config = dict(
    norm='layernorm',
    norm_position='res_post',
    activation='silu',
    mlp_ratio=3,
    qk_norm=False,
    parallel_block=False,
    moe='expert_choice',
    num_experts=8,
    widths=[64, 128, 256, 512],
    optimizer='muon',
    ema_decay=0.995,
    lr_schedule='constant',
    weight_decay=0.04,
)
Rows from expert 3 of block 5, named by matrix and row number. Rows with one number belong to one neuron. Each number is 128 + 24 x the weight over its row's rms, rounded and kept within 0 to 255. All counts start at 0. Numbers have three digits each. After the name is the row's rms in percent of the matrix's.
# up: expert up (model.blocks.5.mlp.up, 8x256x256), inputs 0-63
# down: expert down (model.blocks.5.mlp.down, 8x256x256, transposed), outputs 0-63
up.58 100:174176124130154106146155152117098120138159115139149156144168173153121119149147127146132178130154136138150110156122137103122091140102124126154129135096086125084135160129130152139094155131112159
down.58 103:107110096158123104113102149138107132134145130126140144123138150130096141093171134139132113106121116166107124066104143128118134102188146118161154105105078110161083119143135121100162175142179077
up.59 106:162125137133119124138111117185097105152136135171140164132135111189084109098118104116110113132112145110123139121120110092146159130130147159123142124170122109163141149144171110127139176126105128
down.59 110:147113122113138181110148087087140131147124110110144148139066121118117164128160120072137132174109130116138113114169144079184129129120156105166124107113146139111164112124120153147138143132099146
up.60 105:114169142103071120141139148126075123153150133059143107138186098148109096131114126127127094130071138112127137152130130144171157104122163126151117119139128127146133134122158135092103148126119129
down.60 098:114122131142143156135171130150124129153122128120109125129186127118108118108182168172068191129106131128120122108144147087119156123123133119141105149144155134089139097119122119161133143125156109
up.61 095:104130106106120062110170152125117107132109131167139115116149140124098145075108174091111085109133158128126141113102136141106130138085124108119126127166105126149125127102129172143130156127074088
down.61 092:114130140131153173129161129141112121169162123145118089145155109170148115111056137185154159134068128137118120122160103102142109084150105121107119113150139126120112133128143124112182161148107135
up.62 104:132150162116110133126121151144119119153118132112120124104076125100116101099093117118121132119100133100148125119110114136076157124145106126127124105094103114146139157163136137128162204106132101
down.62 104:071136129121133103120091135133115129133136101115053127134164145135149148154147126149080121087114113141103093135126120142122175117143114142109100106133131135156118138108106111069079100085150141
up.63 110:149146108156150118120132092137135148152102127130116117122133150140121092142126108099099123125130124108143133161136142147110094128150164136145151150141075109110119174169155156150115171179125126
down.63 106:092153127118129136143076141098148106155127107098135144111176157120118154132158134122150150139084134125185091114140136128164129115203071151108135148162110126088095118157112117145146114103100103
up.64 106:140094132172126137118127138167069118129147118117149147134168126117162120104146093136132155132153138117143090137158176179130140089105111132088139098103121108104073159113089095163142125125112119
down.64 099:130103146114126095118168100109172123120100126098159144130119103106160147144122184128114117144102114128123114146128107071142165136154109130091147160162123133108154156147118136109097151112101127
up.65 104:123111110105127099154081133132169137107124143117141137125153124077123160086112121134132116120163118102094140144144089107179066138110131177111093141093118125096140136134094155111082102162158104
down.65 108:124075127117114078134102127130101104138134151097125133125160102175123113111147097141165092092114128162074117161145160180134145113157186134136135096099100117103128203141110142171150139138111158
up.66 103:176107150164096153138096104097123132138135157106167147143108129099137112123126133097155143123076125108116111162168169104179131110147141155122201123112142107130091150133104144120115104106127142
down.66 102:140098123098072081127075092115154140140142108154144167137145162139094159135115104125163145194125125133142124140081092100158148137093106130107103158098078117123161169148124078107121176119161153
up.67 109:143139086172122113163101107083082176114123165123126141117115139150117129139149138138129096139138142131129179120137093132155163131148163114098103101142124113166168147165122158159097129158126166
down.67 110:130105121102161113128096123113142131138123122133062167143138060099140098134167185129129157138081104123127143062154136101148184179161082126098123108132151120133102138155137137121088148131130097
up.68 098:135102117118151130107085172134115162202133131125212095145147115145129090120141119159121177107125122154117104140107120112130147147115116107132105167153126141135105138136127142120126122110178151
down.68 094:078118120101116103139110110115063166123125098116101085094133154150139151158076116094170084138079129116130181139140186178136146115158167128138137126122132118146125124169135118111129161104061151
up.69 107:129164104123137133119110135152092148140130101142149130159134124152132135173118143091128153142126164135125104136164117107105126138104121124137101140118117059109058160113087146139156094134161106
down.69 110:186108119174140143134154110131155112125134104093161158122098146123163099137103111128137113108129107123103151113133158140138154094122145135126131119154141123115152137163117140124098110096103145
up.70 095:118127113167110165114123116117127111093113148086116064137141130159145136148141167110158133141106171125129122114151092147153152109135123127129070105119148101129138143163145102140144119126126154
down.70 091:145100100175139123101139166119116114110125123161110089177115128070114101104146119121134119117116112131104097126169108137126166113143112137103118145145144130174132136114121111138150124142127133
up.71 111:122108115115118125129139166140194176116128169118146106116114157099105124115140124116088113133092133138085123140121106082170125122156094152098097126169163105101157145124132156155110119136141149
down.71 111:131118139148121134147126130178150094175122103131149133154140092152100124123179137114168118107090110140122111132155140100136169102113152120143112092134109124124120076140148180134155124128143108
up.72 109:132074144164107171125114083144153142134105138093153145080157120137152135144082133096149071147119097138095146129151123153152156165105108111169138136122106127154142156134098151150118155107093120
down.72 108:132126156081174079133116147115113108145187188127122087132188103096117146123154096144062145140156120139169118139141129131125191129141135152147110110121151122159131127126117112139105117132115109
up.98 123:099113121115151151116098134107089102135127130107111135091106085100168150143076198126111098140102134154118154150148180115117134141161132131141150110137103146138140137119188140152116120106154117
down.98 120:102165149109100133119157127138096097123112145131131141142138167153106113145127155092112140119106168118136150107137141155108119103162120115119125171123133126116101144130116109143110123105127165
up.99 083:098149126164095119159146144149156103095106109134135114162093035121094110135124140113123121125092112188151096154154164120128154160136131111101118141145138148145096135154131132131098090135096107
down.99 078:149131113145122116118130108114077143120114190148117116155078156105139164120179083118148152171092140105145147091146138116124113106143168131097147157168105129175069155128147122116162111131120185
up.100 105:176117089097164083131123133121117139122133129157100131161128115170147123108108093099096125145114116140137106155122151162128125115161140103122118115122116144096099097088141138135106161124157134
down.100 099:115116123143155132100142140122124165131074100094163145108114150133138119112137110147156106152118141143106151140165163121102160150068143110167132131137119124133113140159132104080140066138104146
up.101 108:112148089129115135139114098109169117145070111126094130130140124096173116121103108085090132095089152155109132116122115089107108140130085159106097144102133082132143152135120120132141160129084128
down.101 106:141176128150068122132142094110147165107086101157132114133120076125108146120183103132097146142136133116123101106112131162105106094140067148129123123129163129117115097112117158145151094117144134
up.102 111:126096147112155099123117178099141118150117161147118152107120132135146095049112115142100116074092139089116153137136118145143131162103144110120128138126113154110115129168139103150108118135156120
down.102 103:176147110138108066119123120134157121169135160134140103127118102139197129163126105135119082140115104116097087130139156092107141116142137123188149146114151126104110108151151156093121162118154136
up.103 108:150094127133097104173137136181102161105119186105179127139132070127142094177131146133157124098154131089147161121177151113146143151141141173146079142135153144123145129137113146132114120144081154
down.103 106:105131164141156089132102146136160128128116160153109110144089162112152148140124173137125121165099141125106143134142132124086131100150103116096109130097103142172160117104134091068111108149089094
up.104 090:155105137102119071125159145120120162139102148108126115135158139142128116139102150155142127124093131163075084128107134129159135138103135129131102111121155082115103128156139163117128128166169155
down.104 088:145115087174118123115142147174127128112136106174139134104138107109146156122156086110086149114087103128103106150133157114145135151114085150148104126125132122121140138100112104131115108144142166
up.105 114:130113124128123110094124111130157113129137124095141112093138176107096141129128118119125146115110138108132155145104157149149139122188141138121158154120137144140187110148096156154151147153108118
down.105 108:121152134150115154136120147131085159118109140114129123142160092139123130153111115102116150123050087161136141160099105100145105112124169120154126103148120111088159130114136128125091097116139096
up.106 115:122129121152092133142130096176148145143117158146100126160107155155113087143127105110127107123076119125121132124151153157160110111060066106116103105111108101119125109178109113099142114116151110
down.106 111:199114145132135144121115182103116126102114152071147126171118124093132129130164067115142162148115090127151137117134163122113156144139128126166120113156108117161119152134113138133120125074107112
up.107 095:128137100113112136168117137115118159139149117110135103144167120073167149092090165155113166093146149129142160173133111139107128095171125111143152175157103142100103108120129147123124139098151132
down.107 095:133117126141160129127148171111136124134095089119109088137141146140148111152137120136112098104124134141088130122128110137115139129125168099114126120156144148149130130121140143146046155146124127
up.108 076:118144167131107161136122164105134142112118125173065089138158106125118172161152106122139096123134116123100078148110126136100150125108094176105174121092099093122092129095151118162121132151136113
down.108 077:152137141165127113123156129115132132109125080117152148154122135142133136095123124123155117148107119144171127128126125133150122142154156168090113165124122145124145119115109129133135163159099117
up.109 100:133161136111125108159160102136110134142108087142206081130153113069147148131159136159097121157112132125140108131170127126150148148119093098144090125139131081102173064136128147122139171110095125
down.109 104:071110152124110137118090129104122139164157154125088124114187115094153162126124161104103105113092130153136104100139135122097158110100085091079122083199143113113110166125128117132102106164125141
up.110 095:080134139163102139134121128156156121076132111128191104116122136133176136122160118114159117151154129097121125138075119132152133140102120137097107133118129106109158156122095132148124168134147130
down.110 103:108090123122169107115105143135080105088095120142142129154130131110084093164106113133131160148127134114147100127144154151105094137149081145124155113146144122123131095134116186184148141115078071
up.111 096:124153150109104125099152150108139115129137132114125117142136092095136104117099119170133123117097107109103151100135145168125137144117110091080130114086083148113097111140115128140130141104139134
down.111 089:148140123139102157131106182092135142114128128129137116130149094174120124135129143122114094137135128123120087115133150094124098125095133112156122149160154136149104112088136086152098106127157112
up.112 102:107093112101147106150104122135114134099140108153128101117149123139182132095089113163097141099107127135162128100145175172138121095136153119155134121147088131139128115158140181083138107152149124
down.112 097:173123108118133087124145142085161089116099207093120184130113118112106143103146134140105154131101105102123131148154101115131096090125151159143135120135137135116083095096147155135148134146117136
up.113 099:125111122104155127166163096141128121122095100150165137132178165088094126075145091139176181137124127114126133150104166176118116091119095138107109116116144150111134160134131106100169124127149088
down.113 105:078154128154147159132132089148121099121083119109111131136113132185125094167147142136162120087128132125134133121142121109122141119101133109133106108129100120138159152134128133113123090133157140
up.114 104:100112122162109165174127057078143108113086088124107124125111124129135158131125178087149152148124161148106145106156126120134140146105142163081105135153142169137137138135143129174132129111134125
down.114 099:095117128150139067132132114153115119119148092109154144163121106086168149132080092140121071121139087115129137122127113135108085115101164069173122105130134131155175119119110162138126137104140145
up.115 103:122141122147130109119148119167062162137143171119130128121137083110141080161142143138146097104132158125135101118099079114126122075146075175166162146114115174197150106166171152126154124157107115
down.115 103:116124135123123147134128129102170146089160099128107090133102107114165121088123159112157142127122116118120095142133151101131098133115137150126119082103149151105133138099138103123147159093151087
up.116 051:165146148092160119089121133103156138112114129158109174122096150109129135169130134148135131130117133116118099102083169140119176156102195101165109153114171148133155177169107153107137142120163102
down.116 049:134132100121103140132142098133133101117150163143129116125110107109142142083141123155138103123097144133118140165106136091125106142149133115153167120132068134182125107149139145136114110149125124
up.117 109:135138151148114098112155124154116104144098166122104147156130123182142153157112145129122111132113129141088102127131134137091105152143107101120159127118103123139147132136114118128146142181110091
down.117 109:141157119129116155134150120139094154188113126110115084184143170142133143091158098147121129143146078109137103094159127098194139146122148088117129108147097160111133144173105140128144160113152143
up.118 099:137131127056134133159081157122095145119130137137124146158109127125121106096135109093108112120133171122110124150117168105073117112146124143125071151109098110133159112129112107143141151130153121
down.118 092:145130141121126154136106133151126129126100107128134151115199129132163111147148100103129180144143107126095129130185074137188124152127106115103174088148181110129145155155143126140130139146139105
up.119 092:150097089100139140096143094143121142146114153136105135168117085163132149110094111115164123135118158126170143138120136133169158168151154137144115099181165132108188138094107142159111136121132116
down.119 092:065140101158113109119133106164136209130133113152155150128104141142100085161152126134124094127176093116120138096172159149097111164128116093189137067128078109101136134124121122150165157087185129
up.120 114:133116140106200108119143087120139182103154113145119123132088118146136180104123092152173086155089166127142138127135138105137105130131151136153103143113147125137147127124157116080120075105135119
down.120 112:111115131166147089131126134128119098141148114152147126149119141138115117169130156119137112089141157140171127139086156177057105178122135131121135071147111119110103116144143140151144149151124141
up.121 113:111115109128094151133118137154155122146138110118173123123090132152088126109081131085143155116114137153101157140121074135102115122117154109142116148158108104132170114117128102087131157074166128
down.121 113:125149117115089141145155131116088150100112098128175148106103099134142173109126128119116146145090146160127109114130112113127138114210111111134081140084119124149087110152120174088153155145116117
up.122 010:129122139090133122151159113130168123096131126101149138125121136095126136107165119111095141125174163115114176118131128146098127144134141067111133113133131132133146136092135160087107133107120137
down.122 010:107092164142114138139067116130132132131105138137131126136136121162145134140115139139139100103101153112143140121142089096163121116124106138180142101136105090142124110170114105099134126127118087
up.123 106:134151152136167157119134166111159143119104129130145103128129071125098160106116103125189109112152122147190139105112151127125139133103139122153115139159166136101112164140125140103158144134144173
down.123 107:153157100102066062124082134081109138108146136144129096160125115097146092136126090155082107133153109121141150123168158105118127137134120138135118117157155126148127154116120138140157111159142120
up.124 105:131140144110151153149147087160165087121124145129129107179092129086156188072147134160108113124156152133130146125150123125125156129105165121089097140155155116137131116122138145129090148139183136
down.124 103:173133133157120139122091165126143134088103150099141126150143167193130129128145096131166179134139149130114119124130109134126134157104171109111120168151084133140109108136142157142144125123094117
up.125 108:103176149112153108123119168130158121157132152119145125112131118154123125129154145110094119125130106112129124149128106176159139101112142106108119186133098140118115108115084111164133136149118113
down.125 106:124141075127114102132110120136079116158094066100135100153101095102119128119143095123106167135118148124160157103094133122136124124134148164129111146130130110126111107124134164138131109195129144
up.126 112:146175120151131154126111100159153133130150120128136117092113124103128144138148138151149127133094157109098138122173103117060125147176108121119142117129142116080122130145168161116175113100121098
down.126 113:109168114101096117130129159086119121099155093079135123146101167169125119156140128139138122121128107136136122125142155138116147094148109104161152119090157137170103180130122088116135123154144151
up.127 107:139159102126141133140128117168105101107143166142137136117132135123081139155117116147106125127158137122128123103112099142082193119119113084132152154161108100111136144139190096133102124130108119
down.127 102:116137126134105115127108147183143182119102139097186174156126131138165135111140114137104104106092118137117097123143124098091079134106128127120087116100147137140182148150135160121140167126146108
up.128 112:125133140143132141137100102139167089120109141117126163132172123152179106143118084155070122140150144167156119155071181123113128101096116138130159113131119129104150119144142116087169119133171182
down.128 108:118149098160105151124161098149180098122114105141134088169104133151115147071127144120140129139157161142135165125169124139084116103111103124179087121113096131111146085104117123152132115160107148
up.129 104:108153128139128119114097158100123066129165120180118176091125149162125117131134122077116118085058150156105150136149091133087137114138088104086108095099109145133146120167104103122132108169156148
down.129 107:101108119137181166124111115129164151152110149121089147123151130167068172155092130101135167064128113121129099157143139157145116151115148117164148121161093117129134187120103121132114129087146136
up.130 092:132111111128134145118121112158141135132123135114151114151094103154100140136107087113126112136144142169117107181142128103123149161132153087154108123112096118086119179167157113144174112133101114
down.130 093:135096090188124139117172158128111103144107126143130106147160140101130135139145115148136148149152110109153081146126151202084143144166149121137112143120111145124131109098130118072142124112113167
up.131 099:119126147118090139114092136118101116147072115134117119179141099099116128147162174146093088136112085142134143106087143121144149143140156110126086114125179154121171139126115143098136119169135141
down.131 107:118065069102113124123124178086137181144114109166117109143139113127164125124122105158157134135157161106097117135108137160120163146142127137116124091141155128138152139106120126099117104109129125
up.132 104:164137158085125118127146159107128108137157139166132146164157125167143141140109117112097136125190128122143139116117110075139120120114146160145174120112095099131123112108143102127147101147127141
down.132 104:164177137107110129131139132150129162101135139092117109108107165152118141099119155125127144133116168142127110145121104160157136145122153109129139111133095137116163066160131107162120157143137100
up.133 057:123169124116126125116108136122109122076101132132077077184156113141136110174116127122148138145155127144101130152128140193169138135143126115142118122103141119118102117115114119132105135122120144
down.133 067:132104134120141143129131145123162117101121109184145112088157130151117118112116134124114106126088175148127076128142123112155170094124116134116112104170086127116151131108125137168085092127137161
up.134 096:130150115141131113142116160114164104119145142168151110130106107116136116159132137115091104109132114086120130154175105143121088112111110134119139135142174108132118116151157091112167115089118163
down.134 094:130149092149122127116119102109118103101139112159121148119122139136133120131137111160113142167146138137155155120101143052117103113136162130113135150085165138102151119152126136100069100152131126
up.135 093:138106098157141155135127084151158131107136119122157116076133155140130114140126143105136122115127122132127110126096116116154109158115082087112159139111109083110130128137172139124096093107155176
down.135 093:116137113144075097142086143135099136107107140104072115171142102103137142095180145142137130103119162120131133140143126158066114132134083120092107127112166145161114147135134170093186144107129110
up.136 096:098142140129084126141064173155134177118188145129088176114119145130090122113102126085145162096140157105160131146077112152154134131132147135120127118103140065110117098146143134138100138111143134
down.136 104:141116106154163127135131128122121119156125131133144149091124156120123125138088091124133118150118058107116134123145193128086156119148146191138114105103136131123114118123128137111078108144129121
up.137 091:147115146113126087113084116141125097153135140122093114161104137158123143160139139116105114119111103158139122135123072101106125139072134084127107135118125133109128177090110147131115145126161167
down.137 086:114128112114102135132088143115115132123120153136101174148184143138119148110118174159143113144166164117157152121101127152116137111159109170111094122145161117153128117156115124161138144090122080
up.138 103:143139145142137146119114176146129126135155108116106163167124143137127130129140127114092130126125143148154106101114123167123124109087123174125129153109165111157170067136114133151099123101117139
down.138 100:143182135160120139110139149155136133074088123127163106070156128087116078119119119142171152106070110119136113146107149077135157131128097127131136093158121109118101151155133137160146142140152126
up.139 023:138094133159071162068076092143144067121139111148105097136122138133192148118152134134143150130103111120145132140102145122139112120147125116149105143121089119142128165128104084129127176138151088
down.139 023:119128074159109106115139134138099173134126109135163132141178143123110182166154128155132105128135174140086101163143126105134132111148101168093154126113145124081130132114124096117169135123127144
up.140 075:129134110157160118142094139088144119109129096156131114115140148151092181112082106126068165107144092126126095120161155121184151132128117129083146118135134128126128092120057123087135137105147142
down.140 068:122155114162126130134121131104104126108120131134144119091120107117126152094109169096107102093157090142177114132147108119129151114112174126154141165169142126156163110100124128150170099149099120
up.141 084:181119096132106140136154158126077099153136092133092135141134128161148136122116111130079129119147107120158168152155140158178191116096124132117146126131095122170168115120137118178129117132123060
down.141 086:096179136116129109126101138152082130119137150114135082142136160140135126115165129144131101143128108152150153162093093101144082143109119116143123148121119138128113110099143113113155133106114147
up.142 119:147113178120138111095131145116131127115102118100141076114116114134080117117140119140125124135123111078155080147145119121085138110122122142125118104124108096133112116135102126100161116134120159
down.142 126:125119123203139110126104137123119144122129096114100098111124185155169097117130141126134111169143112124149109136135166093105118113157133108126167147071132125166155132139131131106119053118145148
up.143 096:129091136106095164130121193105143147144158121116114117099089117101142153150144151170149136104107130123133115137171169079117157059151131089100099145110107141152098121160116171099133119179114135
down.143 090:131151094128094087118116131110119129125113132105124176180145075113108128136119158131154118116107162133141110148114131106104146142140134184106105125167153120123095135137114155156125121118181063
up.144 095:134149132147141140125122164146147100170161143145065143112109124131092164106145111158120169173146138140099132108150151138098116132108105102063183141159143123158076152125154173168096114130158143
down.144 091:111132146107159121125125139134128134109156131106153121083141153136117099142108146118181087129162132134120105130122103151119130172103123153141142134126130130197156085133124134121170145146100128
up.145 100:122140132149153114141131155130145125099134124185124092135126116126130149154141077169104149120141106125127138084138134096169129117148103159109159136121143170126123120123108149122137145115108127
down.145 103:149120109105145155123110146100035122172152119088112149103139175123137146123128111148149107100165126142123117133166104151126128113080182164178138102128124126130174098110118119105143189178112143
up.146 103:096162124167139117136112095136086132100116121111119088165123087103127123154142148115140143134170125139085121099116126100114154085106090196131129131109133152150185111144147169155118141133114132
down.146 101:110066109126124113118108167153135141079105137105102125120081107119141096164138134121164138130109120140117121072132110177166145103089152165135133105123107119147204143107111132103082150114131137
up.147 090:136134116128130108143116140098092132192096149146084126087136159130129134121146168116124127128098114168099135091154164169143141100151097118134179090158118106103144087150114145144105124103104101
down.147 093:143106100094129118116101151117084116111183118148133114120171095126101131092147132149109131095152125136156131103140131129097098165160152134155136120129144127167099154148139145149092106138094168
up.148 108:078156127150090108103121126126148130110126107144123148143150109089124144162159171134136123158133102134178096112107162159131119135150159144135127154139092115116135128124145110096136106119093140
down.148 114:151099093121126165119110091127114146073112122144168130115130125156127090107128149130144126160137102126089139163115112069121132120140137196129160099203159137102127078132117172111105101123141122
up.149 103:152107099134100134143102120153177132105127103145113163104140142152138134147174111154122129141115183106140111116156146119158104126133108135106150157093104099094097135176160115085140090129085107
down.149 110:145121127150123146130174120065097127074107086107161111142143127151120159107113137127156097126115102137135178173094124179070161113098177105168107125101153122154123141192102117118144121082146069
up.150 100:101109141134118118134107108113150122120158122101128093146127082135151121093144170106134167173109160126120144115094138104113144112131117111197116157099133190108139166144140133137135143102127087
down.150 099:167162104151152121134129139130109151118136137151141088117117155109112112155133084131137120106152121127107175079115164168112143146131090114119125160105128132140141072114133095125140164129132109
up.151 102:108078153139126105180101101166106120088131183136148148122140090168087163137119159174143158112103105157135127103115105128144159145116137098108122156112136161123141105152110103150132110133136137
down.151 105:112173137138109123126165094139173106155163137157119101126148154135152172168175161116121145167138118113103118093137134121118177091127103120171083160157132120103109131143130102123087144133118103
up.152 107:122093154122121103141109136131129184130101135125115129098098160104154128153147152143134112142141153109104157127132139124115128128141136109171142157117157125159140132119146136080108126152194124
down.152 115:119146117103123099129119151122126158147155124127161172137115144143124123101109078101087083134141123139138181122150121099108109123124100132106126121115106132145086154147134117142149102165128116
up.153 105:140130092127087135117165108094113126163143181145101149114148088164117088112145119138127114134103167158118129129097122166134115144131165162107131166111128153115122139109116116124087086158124101
down.153 104:127148101136128148139127141113135158094183145099134123074130117098132086150129139138135145121156119154122151072136136060166085102139129109123115129130117129124130165156151119172123174126122124
up.154 100:140158109113119098101097184090125137055134078112141143103132145116130120147114142113133099156108137112111121141141153165096127132113142124160173107096118129121120146113105089142137111131151167
down.154 098:197106109141065109120101127151162134123118153090101140154132075115136098087123152129133182128120137131130167120134115149159173153117138151145109155133130165103141069115098118140053141142116162
up.155 107:101137116112097126132153074106126135137113138116152108113121136147096161119098121116174114130127113132112082077064152146164116104126139147152091091147127122133139110129143157140151119132097139
down.155 110:102141138129106171122137136118078125150147157145106146124176109132135091120098120135133108091125177130137119166133158131143138129141114164141079101159142125097136141091140169116131152138127112
up.156 099:110174097130121123143146104143148153133130152114101120120131087108150076136109122111149112121132137119119085127126131130108098121086111156154171164138140098112129097152131061138126140147143127
down.156 099:125129113150129097135155129158172110128141128115135124139091110124125142113124139137124129126135102113111169129156085119124091109083169157083095135120109119111154101073135139151185129096121120
up.157 117:142135120130221139112135164127112128091103131147123116131124136141133078124076099129181139106150120128139089143126117144107141097128119152090146152126105130125122089132116151184166077124111124
down.157 113:105100131132141102113137096128104132118118118098173134109069054149118103149132161130158146102074129105107173154114147141150117154082158165130141142136128140166153104136122153101115122110118116
up.158 110:090142103123131141132097145115107120119154091099141137120117117172164122095100132121164157152128095136144142187148162153134156112119135097109153093119185122128131107093127169117143135137076141
down.158 107:194129142096132145155109099134184110157087114156132124146118108090113144127146158141061133115104126150134148167148160123108176136177118157150152150139133098118093094120108137146143074169153122
up.159 105:111111109151113125135092113103128105078100110151127172133137140177151098126146111150165139119134164150145105145144097147132124092142133121140173129139146161104115150081137151110173165157126164
down.159 109:176120148083104172122114178143141132117135153123110158166103103106102133106130135142139168168118113157122117124121123114119154099145124131108142145086095117149157175105155142123149103125162128
up.160 107:107152138105106114127112113132096128124146122139126121119145127154144101127116113091134152145137126098100105115097137127107132141112110157136148153134118118126116151092146118108127086116109129
down.160 102:172094101142169144123092135112130141092099140085113139146138142144107132146094134131162129138108143126121146133157130117179132066130072141115110127134126141150152118150154173143134128118168109
up.161 109:136117146148155173137161099091136143103132103097113111108124133161110104133171137138137088174128134144124130144156073150102122119079100137176157144095157108099117159135161157145115108140145167
down.161 109:163128131169113102126128093101149159140118132136102096150137144123137115164113116142121159127127123089146172087150113117109127121175117113106112134098097127125098144172125177129112100133137147
up.162 094:115107098117151078120134147082146109104126080115180160174154120119115118148124119161126154109133084137146144117131124142115115128159141125146105122097137135115138132097122128117113121138142131
down.162 094:114165123145136094115123117081116114143122140133112111087135143138107093148128162131129138175093126127145154096119118103146111145139119077059130161099099129151124143135127092122177157117117158
up.163 098:158131124109111122110123094092088115092130138127168151106126128115107141157146126117135150143127156130142134144154144164129133129139126127133134106122126127162149148154158152120150132162106128
down.163 098:138132117157107116130061125173142120090168143115152142187113165128143133119093163118155123129134156113145124115092126113066144154113131113091092164138145133111117194136151082150129102101146149
up.164 099:162107114112122151111118135160165136117136110109133146103148158112140192148140122144117135132121142144114183128117162104155152088113128132147165110099119135142118162076163117149151112150105136
down.164 099:170158133137103138115113143112082108144121162125079181147143050186109135125130062096140155118081097120192103124142159159126111116146131163114109136102141129128111108141137133122132111168114115
up.165 101:167124120133125099078120110110153142137150155119128126094137118132116158124155098147125165122165100109102172107111087134139130131105139146146139097146140134120101151119096154132160212100105146
down.165 107:086128117089145183138119084146118119179155137122111140114129152152191129115144117135093131146147113140128169096110149132171118171174090171140109170107116129136111094128113087198120116123108134
up.166 102:110138157112099130143143101114107100162134129111158107143093107118096144125169104129100134138089156159103081190157140122113166154149130105091125091120151204142124153153117101128140156136147119
down.166 098:107139117136102138125104113147145121099112097117120159119124133122131074165121170132138136130123117096122159122133139140139158105083137132127107164127149131182168089125132160118122162154173159
up.167 105:059132119087101110181155141093115123115115111161171112100131169099125120121129116128111152080126090096131109138078149136149178122100162093140136137133125109172124097130107139102151124124129091
down.167 102:119139124153144089148107158130086126138157148159104103190154126154065097110137130094105164164113149150131153125133087120154124109175139117142115117089114140132161089130122152129126126101170124
up.168 100:170102097164123117109120118124099144094139137127126113135157119160147115085156143170117116139125120151146149114097164126115116095116098154138082128118107105121136086154134106123121127143140177
down.168 097:123101184134142123126107126134211108137123170157094115173140104127118119117076124135119135132090121115086152129123103112091137116126133131108145074093154130133111137099123104126133179121151153
up.169 103:131155072091120148162122151127116093144058192094092098149132104121158159152160112088132178124109114119148102149132143121157129134084116149141173136136113099143121144143101142098129070134140147
down.169 097:158141123121124103129118100100138129110141132083167133123127160140115123125121161112111131089131141130107111132140133112175184110127108144190150104110120123120110094138128150175144144154143104
up.170 098:117145115131064156111161112083122159152116121125143140147111130139147095134099111116138074095139167120134137129107137097144147147111114173125128077091164099150193063155112151146108119162123163
down.170 101:147123107187118118121129103122147146125122116142101120099099095109133125136164137132179137159128107144138136148110128111127150120066134107163152111132092133097119124103118151123123139103145088
up.171 105:109078159122142082118104136119139121130144099135142126193116109112125118133150127138146149106176107116062094119147136134168156144137114131114127111142167124117091107088136121134108113081165136
down.171 108:136140123118153151128141125151119155081086174137099152132158145130135168140115098115136125154119127144128145135146142101073128085139136162089091133168129111117122108179147117128135080123161137
up.172 091:131087150128118145111164115159124120154099160135120169113149140146152099149118161133097114107122138103070077125146119101159126118160108149162140088137115144126162125143143126116095102129140087
down.172 091:121178191123075112147131099172118149139090122135140124116131124144115150121143102132151171157134132132127167151108131166135150138141083133089119111155173107154127103112136111150193167128127098
up.173 106:181140142134156103134138131102115087116099141143126163148134119150151146156139131122095102167109120161132128129123118177120117080132107119157118123135150068123125123140105117082141154127124180
down.173 110:119076125146147127115142112121114134166101198091162138180103156089141143105123114115124125131077128140111116096094132078087132105122153102157076146145152131114158161143139128133123121124160157
up.174 101:131126147170134094112110161173126140112153140112083126138099137128082139117187161140115111133175102076112105129127187136121124141110126110146139151113146159134138109150129136097133150116120159
down.174 107:134129123129153131120120150153140157105106151142108091134155129153111111109149114116164134100108160142160155117105126100119127136135137091125116131133060126149099181150118111105105107113137152
up.175 104:118140118146146154122062106150134122144161162134148135137142141104105102133159140138157121147122111118157125096160073140112141164130095104134112123125152140141092156089145154147143098169114072
down.175 101:138148130100127109133109136054136129125111102110102132167171143147119164158124137124128138150147104109110100100110176134133121090128098118163133148139123136091111168182131134125105158118141151
up.176 102:106097133148090150135114098145137142111074155116145125090125111121135146121164092097177154136107122172165139165107193094102154074082109151152145116138089118169148111115131089103142105093154125
down.176 105:110112125135156102129114136122112101116131093125125133157105115072117181103122121134156134135146151139129141106168149138123119151126099171131168104106114126174152151146128121191134141103107132
up.177 110:115136141152137118114106128153135122140111146153113151140149138132112112148128127148122104135136114164130128166118093123186168122121191109145093184086140093151086135114196101144105114134165160
down.177 111:144128147140186114122149175132108116121132164131152168130104147146147110095133096133113151065169133123112119136116099092107107174121140140152131094127164124086105108127112140118116116104103095
up.178 089:142103148117104143142139146134131119127093149155102119135129157144143176145111190076139108157134078120145187149107133110086118156150127115140160126129120108115142109139152094108169103189125150
down.178 095:122109141115175132124122141121125131095148150113097128126092118136089121111154084127103135175120115132150071137122118145127145143122125144165100114135130147125140148132118074118116101137133140
up.179 114:150120121135156134120136132150057074152118114161110075154102145101090113123151121098139139104144154101108135137100178114133097117102180138120098137129127126122161111103093090092108111121100125
down.179 113:171151168145127142144122120149125138147133115119154112167094079115140122158138124105135146150147114126136034113118137175086126139130098121119107164108109146117140132126107173102143159089103107